From a checkpoint of a small autoregressive pixel model: norm layernorm, trained on crops of objects in photos (Visual Genome).
Rows from block 3, named by matrix and row number. Rows with one number belong to one attention dimension. Each number is 128 + 32 x the weight over its row's rms, rounded and kept within 0 to 255. All counts start at 0. Numbers have three digits each. After the name is the row's rms in percent of the matrix's.
# q: attention query, key and value (stacked) (model.blocks.3.attn.qkv.weight, 960x320, the q third), inputs 0-53
# k: attention query, key and value (stacked) (model.blocks.3.attn.qkv.weight, 960x320, the k third), inputs 0-53
q.126 108:097106160083108114144120124135114166125158148151177131100107134113146096136126078088198098104160104112169112129161099170195164220112089137098115153142124100115139
k.126 107:098114128135091121101131125207151140131165168086168133104096110151138152124120131081143129121121098117130138156102086188215155174166186108199100120119110090142131
q.127 110:060086081109161120173132146138079090143158134170167160124113110097152075124130104088123154116155135145150149162120111136106143184169205160125210154124150132125120
k.127 107:121111066192151119096087102169076154158154023129130141115150109160186124146081142074162193081136102085155135126120050216107151128119114134118076118123117121151105
q.128 102:080119177150111157137170185136186085049139108177139120146130165120120127162166124102127101187116078117137139138104092129143162154159172111143090108097055153142130
k.128 104:114136155147063095132129149199133161091162129136127150141103111096092087166100155065156107146101130110164093161097093132157175110093133092138051139124054113162079
q.129 102:115116156106061140128175153085106107095106126183118186115143166134139139194088090101189185115164087153164149076110116135130117142129171119120110098143202081109110
k.129 103:126117130155119090122175112156144118129170175155078143175054109095174087143169157089170134145095127087119128066147115103164101100150069043142148159094151104126084
q.130 090:134100121171149150191180155077160082124131120172155069092119187195176135131160111183172111098130098140133136125123171143124122141127085198146159085101144110147125
k.130 094:116113056153147185104110125129086123140153079117196159134146132117202132152167172150089135175062145094146155120170118135154119059107119245130042127143111097168144
q.131 104:077091214144153118156160129128143175129113092107115124086100088109081066160169171106181090138154119133150135144145171129136154115143101083123151172104162090132130
k.131 097:113133135179083062104123093172129166133187124148151179104130128192100094143043143118133174115119148129141170150139165193124112064143119112148116104137171053123066
q.132 098:121083147156147114147041170131139157135177119146125171163088142177116120155050137137074117149136132145153165124178130118126143123153126172135158123157186152116117
k.132 102:120138089126103185089087158121148135073175113142097146078103161130162202086104090095115065132104134096140095063154119110145122103074104145155093120113105136145115
q.133 099:130092106131198163134151123144118098111154134153133127155108172158082136102178147134171178133114173159093136140096130132139095115090151144094141096147110145143099
k.133 097:103109175133211158131099195140181095102164125178196150114163145102099148133127137099095158161187103127074132147099095124169107175135095168088198118133069151110145
q.134 102:110104146121133188114133158099134102162160088115163140128062140152107138134177098133126153139117144111153148149172118106157131160129076183159138110124113131155100
k.134 109:097109107141109111104130137070093107125169104147143147091101179083117178157104133092138139188118112090070158142161109152192083148139143236125135085105082154170139
q.135 098:151138180071090103108117144151140144118129100138134134098126141102151124121153113132131152088181188099132151094092174248098099111132119132171136147147156107077132
k.135 095:145166087116089080126136129171129124136144126132148122135144067132180166156131130141136136125115123159132125098051127136120124112098079121115146139157128119109153
q.136 104:138086152187131175087104156132180099115177146091128158081079158071107145153088109149105082184160096130183184103141205178106111069144130166121203113134126142116170
k.136 101:083056121090088103110092166129191132095171123125122131114110191131129127100106083145108107120173135165153128095124103111146125141065066160134099088077115122098150
q.137 098:114185153072143131130114120165154128123152150160182115102220120156105136129115140105166063105159035161136102124062175067136154138114167116164100119132079157141107
k.137 100:069207164151140132081038105101143176171178153113119180134120095138130112046142125116129104151121125130143108102072179114087130194091134130137084158115149129131140
q.138 093:173134148176133136180133140171170173074085129129122081126123111115119121126099126140124123157153189139112059132182092123127147121107159071072126103133096110139106
k.138 107:190151145128131116203131107120134134080037151151141086117198099151118173220117131139116120119084112128114057111108169183129171143085119110075074167164146153116102
q.139 095:119144112127063158141125152146115186064130113103133143171100095156145130111133113133091141102105148140115142112112095194133161113060102070100133133164140085114102
k.139 104:154168150137065101127139138178123103142152135156133107129153103145070156102112127097084153154081098135100100135125101123137121148107168149113061152187169171106133
q.140 096:144132176106139142155085088119147099141103073076072111104122165078132121129094136116129134138118115108101137096071118171111115154151123206156112134142156081113112
k.140 102:154089121117118146171083098117081115175144096117114131127089115145167157147050158132081126175082152143193135099151163141128128147149117165162202124174144162110144
q.141 097:148064142139121124105093137153058123162095157087101085121094173140079135112101144115080087149211106151132157139153124098134137110140168105094170123136136152133120
k.141 097:158064142201124135156105160171162158116071140131104119149144098134100118124041082170121117150139176165145157135172114159144139111137075099087096146138125091107160
q.142 109:139158129158131090090116118145191161096180114127125170186140111120117139117115118132130132072117119135113147116074131131142103133161110105147119118084190141089086
k.142 103:105154121090108078131145138122123189131192143138163137099126059136088106138154050120158123093146117115144136136116151135174116184132148029097173157116189176107118
q.143 097:160133070119127104086119172158095117071124150169108121123085110127162150188179140116186131100093075099082126080135126147146081068052112140110132063129173149147145
k.143 104:121097115114132105143168116152109150136125151157103125137156157102152130208133142105093164108124144146130144125151150139187082140097131055082123096126178080085155
q.144 097:111115058142182118103142153120124135201106068102161180135164165139120126122086118140193074079118146139157162146098134079140181203123208107056144133143180099172127
k.144 100:124105160175106115155088138141119139138151151122120135123081118147172143108053138146102165114159122124162146109150077054107130124106125157109120086082134051140120
q.145 102:131127158167124119129127118191118120108140116064156133119150123119147101155126102145159170151102126106103122174120070080211117080156114122055145126123169111113159
k.145 108:084127111126142139190197132073111146120171141084110118103168131179134156176147120134168171118075136192110133150111165094182103120150156054114110142091194120101144
q.146 098:138101105137127145158050165121126117132152118128116114107140158098139162103075122115097108140094196105122140177140130168116119178155117155073089117127105171142180
k.146 094:124117056098089109126170171152088119125117081134137115152070136133146159151074094148117150145123142108124100189167111123136124136114147128120087111109117108137091
q.147 091:113140124175162115085132105134142123167110147137117134100095151150103100026127153157069125065136086110128102095140136130110145128112103101161146079119160103080095
k.147 091:170114143113114128143087105158150135139111109142149156076120100144149109118128121143146064087102154160168124098173084100173138104096139142153128127178055080117134
q.148 104:136089142119066114097134177156113127139102162101115129150147137137092120118092121156117145106150081157087125127155092180108145083119093151156110125131180126148229
k.148 109:127152140148072177086104138162063159087115170180160136097067129120116126109158166167131158093172123126091165125091131127090141068100133134148051151136131128163194
q.149 102:180202141035101175124064115183138168121104163160082168088131125108099167097134093134132126099155087076057126102122089166086090143112084129141152125145152128129156
k.149 091:163122114097105124169137152158125121131099129166165120149139082127211123159176160137124100141110131155154039102112132134093144129062153111149134120156146165096162
q.150 099:112125124157088157158146125101127178173185085103136152102142080140136134099124107118127088126172091118196094148081142112147111151112134111123069165135111148133133
k.150 098:037136155158117101184083122117117114180181136163138139164123164148168072137133183116155076115121146133112129134126165096089128159083228159092143147118158137147173
q.151 100:158099100070086111133120162125088132144139119193115153129155147101122172153165095097165157098089136092083148139104115167085117156097135114116148169122114188127136
k.151 099:112091085127112158139165177125081111133167146133113138190127067131148107115208120102084155193163127123137128137109096121082120135133114122093155123131130180133123
q.152 113:086088144215136092153170097074153084131108104155109086155129124172119098156191128143119068148168121136165155133143144162156172092155119075150139171122110086103102
k.152 093:150125116166121146162116124138163144072115109124143126170173111154106090087113113151125110177089135151130105151105126170083152027154078139182090165157053081155084
q.153 096:099123165108201125122113150106192185197157179038105152168118110172085127158108135108174138156150096147168124095125106084126104220216129121165114150126172128148142
k.153 099:073096147152123075147156118121103168138160138181144141082114143152143096127083111111151084065135125139131122148078167161161114111147112101163131117123098137096205
q.154 093:146116134166091129169100141114172103122120076087173116145082152094154163156057137136100164165147133123151173114109097161152120143114126205086126153143131088129095
k.154 109:170080152117065139164192130119140098132098167107122117076126191101126181130080095152140138163134135118175166109137111163159171140166138150130182108121177154114173
q.155 084:157179143131195158138137093136190148093105127116154121117174108137114132181098153162177198106147096116142151132132161161140125087165090162120091142108152137122071
k.155 095:135129124127155111092132116103156100141096157184189134073158149104097154074105144213105175100163114148113133115125151147126144130169101146161154099124202104136124
q.156 088:135119087120155076072138138120091099223103148192123122152069101165058133121162128126113101118147154153108124125111119116116116100101130089127206121156086118138113
k.156 097:188129151116089107119159104150091147119073159149175110161144075113109112144121089105132105129108160137113124163151132168144109109079122082157126127143120108129069
q.157 107:111129117148118120160125115131115102159099083187128138118124119141137094144081113113134109155107094164214117105186156147141145078113107108127107138136128126174067
k.157 103:175159084108101085151131102112177116106102126129103135140119096107145140110117126128118154144130159072083165119085156149023149074125107089134116159084102017146071
q.158 101:112151109118112096148147133135096110163132099188167100188098112137122128136118131113148096171113096123158112141246141163139155121084117157105116155117066144139111
k.158 098:113105122177089121143179081070106053126108101150109113131134139106111133135075138100119213189083109147130120192083161144154115120128145168116113094150079103127068
q.159 095:139089211152149150051091140132129174137095127109102150178119131157114105204140155106171161191155175132134129106146109123076105086138109138133104093129073157158131
k.159 092:153117100097119123128070136165111046090067139197079138122133183072120124205123170123141130113139124087084163071125159191128146082161147155143136146162140170117143
q.160 099:141141043148134225100170177119074105081134117176137134175145119110105176132116119127175182130067185152075115141127105091156077079068149183136178129115123170165166
k.160 103:043104129140137128149158147097115086119120080156119126150169168152176126081128123127180201125136129179148136150160158139181117129148124140132127040133078140133159
q.161 104:124102171213157112096133155103144123109139141095088121169078140116118199098153124165137142130095120139100126107155105117113108122196116149145223135092176145162123
k.161 103:133147130118155161134177146167146062148096128046148116174118116091135111089101140173143129142104135097169133130096067092176127086200087122118124080126131106134099
q.162 105:101097134081148089103063119077183090100100115108100118134147127116087091170126111131137121095130157140139133143170168119177144105114155124128078119082133160154137
k.162 108:129117177149158087119107168111143169151112104169099133092113114105089182164111109122086123154113108128150113150177148092093130183155157087124157157147065146142126
q.163 109:130066109141151152109128173082149103138173111118101153192165169094156163131107114085094131073156147089182129117138113138148088146093088157111139145115162156112216
k.163 106:071144125109136115165100130139153065134157104131134129153120109091154138100161128097169137140140138189147133124166138132143134185096178121143159056122108110160135
q.164 097:049123124154120125209133127064116116088102124141123079127220125117115076106160105162121125138156157175118151161199165146139147143145201111050111161141109154101170
k.164 095:158125113143143112091141118100063189208139148136120088126160153130144200152106090130105133173107105110141128172121133122108171143130207152099083185166107124134123
q.165 101:146094145145155064135128079127159099164083127167146137142147095151073098129197093150133132085187141128167115150132145139072158152126169104097099168116087095109112
k.165 104:172159098141131103151179155163114180149112109165073169115155123102085112155120145078124129133102112114152098130140110137055109186122160087120121184149075137063058
q.166 096:201116093174086075125163115168129134175138130146138175169103153149152175118116049125141089104166136134136146070087094154068068114149120112110124128126115151051134
k.166 097:093104107098088097144159141184194087107174164090079170125093115139158021142114135123127113103146143104101160063184108103107073126135074108112114105104187125082169
q.167 106:133099182179157177072153100147175133148122169132125085147110150175110080122094210077101158100165145121107121100129119092159104098076145132173099073147133108123149
k.167 107:083096124118109090118092065104115076125125078118106139091155097114102161104119171107113102131125140226161152107138175079170086115141151104173153078152112100152126
q.168 100:082128116159145096143143143112110133136152155131122113118177129201064104091164151128187152105121114204110092167125123144172132158147187061108178089120158160054177
k.168 099:094126132159166091099129136105101144149164091092112113105144109149119132138170099163130151058138122119120123171149122112113131129210162100109140139147200102120178
q.169 098:132128129140105164120108148180120139105143119117205150091089112081095143115077078133143131152089154086073159159158145102122141154129131216170146117088098147166045
k.169 099:058072157142197137191091137107198117104154098103104109085170169144165122101104140146104116138100135120166179139138110142194122136141086159107153135089062131184127
q.170 099:053082113069130169132079151068115133068096115153134110127173129043116106114164154147133064082138092143157106163204154138145139159124128158163095172129092173089244
k.170 099:131137136112130162097075082110126126178109166147158106150121145166142108180120119152135120125127120135135094194108103131118178148203143196133113141158035189138159
q.171 107:146100155105130189120118118168137131079092118176176087126160057156126060125154130150123101103079148094117070127125138113088166136066160131148101146162118097156110
k.171 109:145117170136134153139095107108143105106079074191105158109143142123084109111135172105129078134161102185188098100117106101069123150120130132158114148159062180066050
q.172 099:058095106143122136121124119064104131143154096151156103119147126128148113058111128178076101128114135117135157139183159133141141124131111154160087159155153131117142
k.172 100:191156148118117134108143056119097193141145175116137099084119156133127211157103075160097136114114134089161170153114167157108157124117152183113110169132134089179069
q.173 102:083091165116103180152094190143135166056156133175095109105171115118146069115100114074062057133142142115164138142161108138144119136164105130142107116128148131104152
k.173 101:087076174113102117133037098111189096127135155111088095138130162145166099159140147103101084116117127173124136112136136154111174155142122102174120085140122120113165
q.174 102:073086136101184128159065141102142127096064127156101094114159135074184088113188172180111090135129099165160140138171137158128232129144180121108131150192128138135175
k.174 100:214150173133123159108119106107112134197133101173155100169117135116108178171138093115128102192126108092114108147054098139113172127148145189172111201152106127123116
q.175 106:148168169149119154088130152164128130112135128148153122113023147084101121158135153094103125148072154073076103143111128105118092072155131141135123112094130192128115
k.175 102:060099149150163088132123161104166099106143136076085140114135122143152109097134122154142105110134172184138127136124148111134072114126100086121133048108137149142124
q.176 094:166135087095165173164108152141106108074125124119103134149194122092135158101168107106105130157073120105121128163119122110096150137086110168100139143130100137179094
k.176 096:084118155102172159187095150110153086111125088173136157130182165121133093082138145088128133173126147131143108143126125139092155198086156106177141141064092187109133
q.177 104:128090107158118114099188128099071107112147120148078124162148071194127167107160086189146178110088128168131146123141065074086115098170093097128174154098175126156152
k.177 107:149226121144097193141189152137075163152093184121128151170159174128149120185137116118152189091119138048132132140108135143104154116132109110069135154113146090062071
q.178 105:109107106120112142132072134095111126120123119119111165103101140134181170095108108178125079185136149126139156080181091130101176077149159179139155162161195163157143
k.178 107:222105166120148170100149157166160158172142126131129125157046152126131154123108091145073141156178132083155183094101106147088139091155105203094112141129159096144119
q.179 104:174147190079144149083152083142114155136113138090112104106087102137118122149099186115078119131125157128096062084121183117065066123110081117113080106127146095135079
k.179 109:112158134080051127141124116138120095073070175080104137087133123152099054114104187144119108106108120151147087077155141108121113105079138061155134119126138159089140
q.180 094:148179159170061105142190107126104085136134071072153131097134110085122136174135069116164125131111127104116134179128148134125063172149152134042125138087082157070086
k.180 093:071155075145089086119166147136113116101138168099109106161112119138159118121143153162172089121128110136096110186172125106149113120102122115060085133143112163121146
q.181 096:105100125216139094169109094159107067141157123103092149135135135139113131088126162095101134167127147099110134150134095147082126112094140111076169172087144203116192
k.181 095:106113112168168129098119127092102147179171126149046151168119082135118101142176139096115119125117146119131179142102168144062130136160116137131166129051179126135115
q.182 107:142108146153125163074106147070095113107140157095150124120123144112108175153053159144147170092107144134044100120148191116142054106099091154071147102080207147161165
k.182 104:052103138111156099139109151112094121111088155029106142125144155128110109083127160172147117098127151146156145147198111077182110104110144105088140121122112172132164
q.183 108:194134132119148127088136116107134112115127120109113136144148121115103195132108128155129145025161133088124107088130077142081052116132068080115135094095179182096211
k.183 100:065151111096116143166115155129153066122091173126065180192115139163104044122161152135157126117169150140123114098157108107093100095115137103139161118104127204094147
q.184 108:200147107069116118120137118089131116113100075096083129152139079102172207137145097187130132129086130134139110085134112162045129110146100113085128148125145105169094
k.184 101:174175123085096179185187186175135100120061150152145169179104144127126065151122155142167123155151128061131079101105093106079138142100133113067125155110118158059099
q.185 104:065087181146126112118098134113160136094105143124172071063146079133139040112132161146118128126118109148164092179157227137196203157119138111129118125139159086134118
k.185 104:170150181110144139088094112083141146130116112162136114094122137079116221137153131162121057123103090122144106147134114094162152131113160147149136185134112123150075
q.186 105:147161183200127147107128114203129152142153115098097138130118153144183150101083150079119150168121144116127122118075136111122128063081102111118133153129190162163090
k.186 108:079113092126090182140075108142142057101128137145116166134087121150163112119127133119146078117127139176125121117114195134159114116092120113124128021048181141165085
q.187 103:165157121129077142128195123133128112092120102083120119143114109062171197126143115129143146077126167124128163141162066073123079112131096119137132093092093138159145
k.187 100:052117069132049190156134192109131082129131126131127139206133182152166070161095105126137132127158149151123160130138110131107113120081144147030135110108120077104170
q.188 096:101086192163116104127137053100081106131110170136103128130145141104110071164163113127091118138106132112162135135147140036108109119089150165143116214129086186088167
k.188 094:146158143129116157074108104129092145151133161133116159089161094095152180154122101098137141140082123149134110163153140112085139134089125121141075104132090164139092
q.189 102:180094135139141127084188124105146096073095125172106098140118069180095168102136120155196207136061136189101114157156141108104146090110164129147169085082131091195073
k.189 102:132184152145133164213168175132138089130091055148147152123141181084178127123130161124119108147096127084149115133120103118128109103121108124082147176139125050067098
q.190 100:079097142156147074125093143081147140135112127144107100144131147139202112186070138125104145093153131166167154077152180160145135106174112087078089156164167095118135
k.190 102:170170135109117116117144085151140137147110165128149081127099113099167189226125106103158096130083111110104130114140155126207159083087137135108121149181132076143140
q.191 107:151140117134093140105119153115156145091128108123042137167157103149108157129108068087125119195106142111111151143157139133111131099121099119135122130063123108181077
k.191 104:104104112154141149166113153151152073111075143161148128150128128090174083121099166126100120133086129136158114153143169125113141172141151097062105090117083121077112
q.192 099:172076100150093041182110042090123090178108087141149112173112093115158102132072191193139193098151145147128115100118186166102115106124124148141112127160176127147159
k.192 098:173153154105135149094128101126105190138041104102110071165159101174097146097151115152131067115103142137099098129159180131146157139150119086138158178174117136130131
q.193 096:153140131137088086112166157103158131125114072105124129128159150120103137102159060157138158070162116101128085127121130166120100109081098102084160107127138173119127
k.193 097:103150098118058179124150153133112157077102171122145099124124157138159141096126114165142120137164147125150101203128154051162163175094131147083167096112152133132110
q.194 110:102089099114082106132148104102143130098104124126109136082088166109172094157101118164070098121140097141160159098165174143131188167114140126134093122127142052140067
k.194 102:143152175123126119137124132134139163138115106129117138105128133110083113076086127140140108120149157134175184148147104168145143145119107147187157112119067070148108
q.195 101:106137116100084145148131160117095150106121170098086110176122079149118111130127118160164180092124129135159122158145174109163118126158141069151218156120162168092164
k.195 109:108188120130108055126123128148100133118124126137115172151155127099070153194121112088161125085118108080110083136134084172148113144154138097152078112118128155131161
q.196 094:148199092103108143101120126118153104119173062149175162157134088149172156138082061127178120119104136069093094114095124137131048131127095159114217137096113100093106
k.196 094:134105135131102140107116125125104153152112106112120121100155146142087132098153135159166139060156074194167126131160137140093128202125176109066088133154188159091154
q.197 097:187173120133104203051132134123124129121147078087158160081064165130079172078097117124111146153150117125158123166087091147093095143097085155149149132129085135129111
k.197 095:099132143095210156158093103088156118142097098129189122094122128116111136108129138169138139131150161129120079164134175122132154105102119154167152136086172136141161
q.198 101:131073098137087114193128073087077082148118103077079097173154114106117144157136126111127185147126150124122154191109091145132137177085133152126152143125125094137101
k.198 103:107123119144164120121172205113137145195155099155113130145115114125107073127202115126154092162151074076110131186112183079079150179155145120152185125097080187177082
q.199 108:065062081137130060102166110109124120177151163110081148126123156103105119097142080057129144162177120154155194103119101080188138181123138131174100145125109049105131
k.199 104:065164121159128158142130140096114127132255125166154177152081131158172139180122142126124139111128069093143155095144110097125090151135102169153169088106095105113119
q.200 108:170146057129147091217115122097146097130109132070075153208183107154121108129132052180139114181137129146159077112110139156086128082146128078094229117125163128120059
k.200 109:166113127137079079187135116165177133147109134138069110099103119149122127105123103128130100152098168135175109115160151159134148120079105079167122161130142111155092
q.201 105:121202142063155141146081131128172125118117169098139156119162134087134122111150090063112037164126113124114144107156101090083148153094128184164129145151077130155112
k.201 106:119132157151105140150071123110115116129187095092171126138119119163144138070134101111106119161127141121101134180091093159098148121118132150162091160128159130147097
q.202 100:152176111119124063136122046112126086124140127153193158103136108151151131059149122135173107125075096143167132131077177105110138137084136132144133114129106108120103
k.202 105:127206122096146100113086101093134174150120153078124091124138075160114194068146075172123102103097097172097113169097151105136133138174125101165136156201155154140141
q.203 095:159117156149112151092152116107123156094136067105121127111067092151057151153078141106085133080096122067134149154173149155141089172083116119129092142114125063065125
k.203 099:154130113083223088111144125135170156132104151082155126123079090098103121129155133190130096081119101156160150145145121062144111135169095157157165114076139139182167
q.204 101:143148131148126061102154090117150150158157187133121111190134089148114156088135105090125115120105148072079112089108157113078074116133121092156128139086139143087101
k.204 099:174106092154127127114093151150072163169140172111122155149156086157109094155123120090124158071111092121145139095117124082091117159124180102066098182161143122124097
q.205 107:140143220169128131165155152118153125130099167186185099078151126143143116074109117107172077129088097152177122123124190144129179154142133118074171168137140126165079
k.205 109:148150132094133079112100053186155148113102093206135108092176145150105106091133123106130150089140141124136138144061121189105167149086127119179095120162092169125065
q.206 100:123119079061182122125131191111183103077151137135075136155114138136088140080098158171061153128116110115147097126118077151106117122148103148205172127119143096136208
k.206 099:133142074124145162133102127150113129108140139127122132100171148156159132095173160134142154116160096131154098152137138154155135130087088125154169135180170102144128
q.207 105:119157195104152162079118127113133118131134081148158136100092102057150099128133155158133156147134094104120065178159171133123107102133102151164191109119107159123118
k.207 103:124122071160102140083136118074126113107087110094156126143186151179136121121133090130099091109121154119065091114105109132061137138077096135144112142104134132137075
q.208 097:184165105156086103130127122135192140114144199141074137202131117177151155133131113136130097107071154141125120087092089109082079121105082046102136145138166177115090
k.208 093:188151138122088146128135162171128142093129146160093116116119082137069113194176121151168106109140131112126076082130145176118145063128142084114119129154197121111111
q.209 119:153153085109150209085145159164105175093112111128175148178091109162121088126138156174084114091146089138150151115111131100056164154115180118103088135163154126132090
k.209 115:125058119155175110107102124138134120111088130051135155096166124114161090109161151128078133071144211150113093120110115150089138094132056109115121179135100090104176
q.210 106:087132160142114083135102103164118165115114111137164105156162071172149090143162109114137093070120129163128102151128110144162201179129169036149088168170139104066130
k.210 101:114155169181122095130175166136153150113163159104074125149128091139099104133118103105110113098123120160101116093114072149124085117128080050080117108126153101120163
q.211 098:191125126105118130089159137152165144100141117145151152092105141128131188146094115144157128088135139083126132084120074157191095103082074122153175103119154126151144
k.211 093:162083130101148146117145158136169116110078089152110123127148173136086168159145119170151162140122091148140159114159126186154134106161152164100135084134179164121173
q.212 110:152126113147093115118169115136178121089105119135120117121080145135117155107125077163102115128160064110126143094155128102112137092136177113185121093087145192149136
k.212 113:142078102139180153135126151118091153114114137081108144138124145087121181160098112144097177158113178081127190145145123113191114083178113172105140126072171111213115
q.213 118:176160086099144125102194144101137100099120131122117102110136129152128129158150128141103079168128133108134140086064164148084097136098107113130164169118127155112134
k.213 109:163132138128105083107094095141082117150121149149127122145122087122151127143139159128175169112127130056131060086132097198096156102137137109120144141117129143119109
q.214 109:112067090150184105149172127106170091153127084146146156090065173117156081151119130163071114145195125144197170066125149134092131133180153087087196116121140145082163
k.214 108:169140087138101115131121057122145126142108144073101157114117107072171139182088149135157106148123119103157147055137109178122101105122039194162149173135126080119132
q.215 101:128089081142087139111144176099079119102154106115167122156162149116107153074175096137105145207148077126107128126171130144160154132075137160111141134117138115169143
k.215 106:145057127133135150160192150124124111185142079123186159129096153155094089096125129147099171163150120136128131171149111166106123148128122182084180108170061118127116
q.216 102:159184053093123141167151094124108083133147158106184156155111112124136149101162161159198112112107115141189124149092120090136117228151111136106171117144106137122136
k.216 111:152181142111122122139130122133148166182153121092136127083161123118118160082151095186155158125212099103161104124137105163132180162178127132158121185176197148103127
q.217 098:071123100169112134105116196090068137141134090115137118112162105105115129093128076124092139198119116152115192150168146110154140123200128191167143142135109119152166
k.217 098:066168166133144140160167068082060074156202087124162124158095116145178150126121121081140138155106094080045084174123117079162086145148132156127133143084073120131127
q.218 102:087109129113148075080089127093119094192140142189073159162122116130159122188142165171119143079137135112133119137063103167143122109197127161158121127121106123120096
k.218 109:118216147108112143127162115120071151119110134129147105126107075104132079071155159072148161143125133098103095124133206164103110144128154097148130168140144129164145
q.219 106:106170161128146069089122120081167134162146148118146107203110087169143165070128109130113080095100100123101141104143126133095125150138094101184066126096137110088157
k.219 106:129221116165134121121169149192164123103176123171142154116164107106097153128173137106167159136098090100114119101124103058182095154182126076081170130112147174143087
q.220 108:133101098083190149129067145117137133080116091148115101156137139104198137172133204138062105137086120133157142051130115118089157090064105175100078144128100141147151
k.220 111:097098135129093141100093121108149058155103169084135133146093151073105089090164156128072128153152142122111111129124139122075136117157135189190173093147084153102120
q.221 103:175159098106149144143160067173117138126111185150063139117160130135109164192122144114231160129134162093100113089142169113179074119163139128093134096110126151154109
k.221 104:159056122117111132101102196111101136135117124128141105113089185115170170159072097186109162111107143136192167079191127153147136099147182147124075087108195110143166
q.222 107:105079164184164103153118132132116160158124160154077133122132140155182095114115201134065159157148136170113191056171150116124146077122181155109031156174166117147101
k.222 100:152167149141106123122117081168103137104081155101133124139143157149148120148138138105142091120124177174130098104080139151133149080122083074127154129142091132117151
q.223 096:227181116129080121127146127127147119151126117114130140168110140112099204123082149170136134120124130055110114079128114148137062118119089167090160114113151155134141
k.223 092:157111115075165174151113140127137113169046113092142095140112164085139166128154123159140172175151132126121137114160162129107175130126184174162127118160157143160155
q.224 101:131112113143132124154081078105111120154137119153094114119105115110233159096153120126068175149107133136036086114118198125096081104155106116111135130102124182161186
k.224 098:113128106114090124130108154109125149123111125093073129149125113106154137067052130124125162135058161148140094141209141087098133189084175101168082123119219166131076
q.225 110:104097203154136118153105114123133157132154175107092133085125164105065113107059146089164143128114105120134130162127132093141112143150124139170122111104195108131165
k.225 109:061148147089112134172089104121141143094156203124117129162153139135129114217156149111148040175091106141117120171113154095177117134118127157139154130099140141127106
q.226 106:109154189080185149133090119084146126129104073133097099182156086110113128126245140106193104142108140148127099121068136133104160123124195133132175163148142136156163
k.226 106:112201111120157148146151076131168063156091039148149102154124155152222116131242115130188185129088135155115088123096082115102132142114116111213079142140081148115096
q.227 099:143162195208093134115166089120109206162132174101175153131145101112134149137079161099087163155064182130132155144144139119155100092134148125102066150105176137187128
k.227 095:121112152131102121130187127115086142121140091155165121084186148121136137193107125101170118124101159112109128162137145128216100153059153116091070150116181124142078
q.228 099:146113024100140185119088143150122155131107070179122113098143149118202131114093163118085202087151132151114177108174120179074138077044116173145081110116116064126169
k.228 098:149076121182132165149086128125163141124126065203177134127133148066203153234028162112128149139097135128145098111139140183109144186078093158135120128119114131153121
q.229 098:114115130199108128184072135115129084125126146108133109130121167149144138084095148162071168209142135131128171156218141129125163120114116179133171147134139129191146
k.229 098:145100076141138146154158111157073135177098083113137127149154126119082153078092136182112178130143148136116127183144089093197139131144150185151151099137121070128089
q.230 108:188223133123122130129166111146102118133105167159117112161155118108113142105125177133108116141127141092045076075083156155093092104146126107131147138129116130118137
k.230 099:139158178134116130087119135136093095098108228148106124178130164130128153170162172096103133129138134111098131073135109106062111112084137113097145163132184218143122
q.231 097:127107126141142109200114118084146167165113158081106118158139145116145155153083151109119168138125155107182156055199145094129117084124131137058070098131142110143151
k.231 096:152132076124125147126110082108074098139114142101113112123091180122227142151115178117096109104134109110128170045142110091143119092041139178128164113142126072124161
q.232 095:123104070118035108167134143151104121143106109137094129140114093122122111190110087124150122130143087158156141149070140130153154162111133076076194154111113123105083
k.232 096:138101060149064106136164138131103130078138140133094116135143125122146121162115158133153121099135129106128140140124128146142158117108137065077112147120121096141130
q.233 103:120091104104053117102145109122044153110099118102164145104142132140120124108153157168117134130183110109185165165087134159142173127117080102133093101189108105113129
k.233 101:174112087087056119100174145152123106136114168177138141113108154109097139124146133139132094107158099124140112107120091224127131066144099139174101107146101126125170
q.234 097:151076190107094127225156108133124179123095164140113072159143131097086099147060180150131095150209096132143122157116173207133179141120086089104214121161133063110116
k.234 097:172070125122135106122144144150134167139086198130075109139145099151056142209131175132071072101132155160119086103110139143101127085109137113089140156156105136143095
q.235 112:113096103136126077189116118108115092145098117109139102135177150154168117102132141144084136120124123172191162123086134126082166134089150114110170143165114093101097
k.235 104:153154068122068113134154161148096122188122118170111110174173092108083112192191143115139092100178140121122136095138099197076145111078124136053165172163096068120108
q.236 105:095121126214074102173075110093123117103097145154096092173148130138138087117130157148094083132074114146154166171119175182135181186164091101180091109178114075113092
k.236 099:172114154140188156098164116116141168129096082077119127189134107115079135103110087151103097136158134129140125111131065119120132105157092131162130123142118067146142
q.237 099:127155056087161124085136082187153161106150122097243158186123119153101122131090127096129134041090086092097096101084150115071101108055111143149108152080172142093087
k.237 097:074169164127139147111109149117141166096183189178109129068136103148064114103173129111150085123121135115088123114178154107123139149154109106152143107101103157126119
q.238 098:168164118144144104058107156167125191094122137125198127083149103163174129061142205148100139129147125148179121152089165122093187104093128121146039138133172095184070
k.238 097:147195143147163138128093077158120173116133170145194113109194115155148105076125124130185122094090143152137121093122141224186131087073060110111110143124165131129058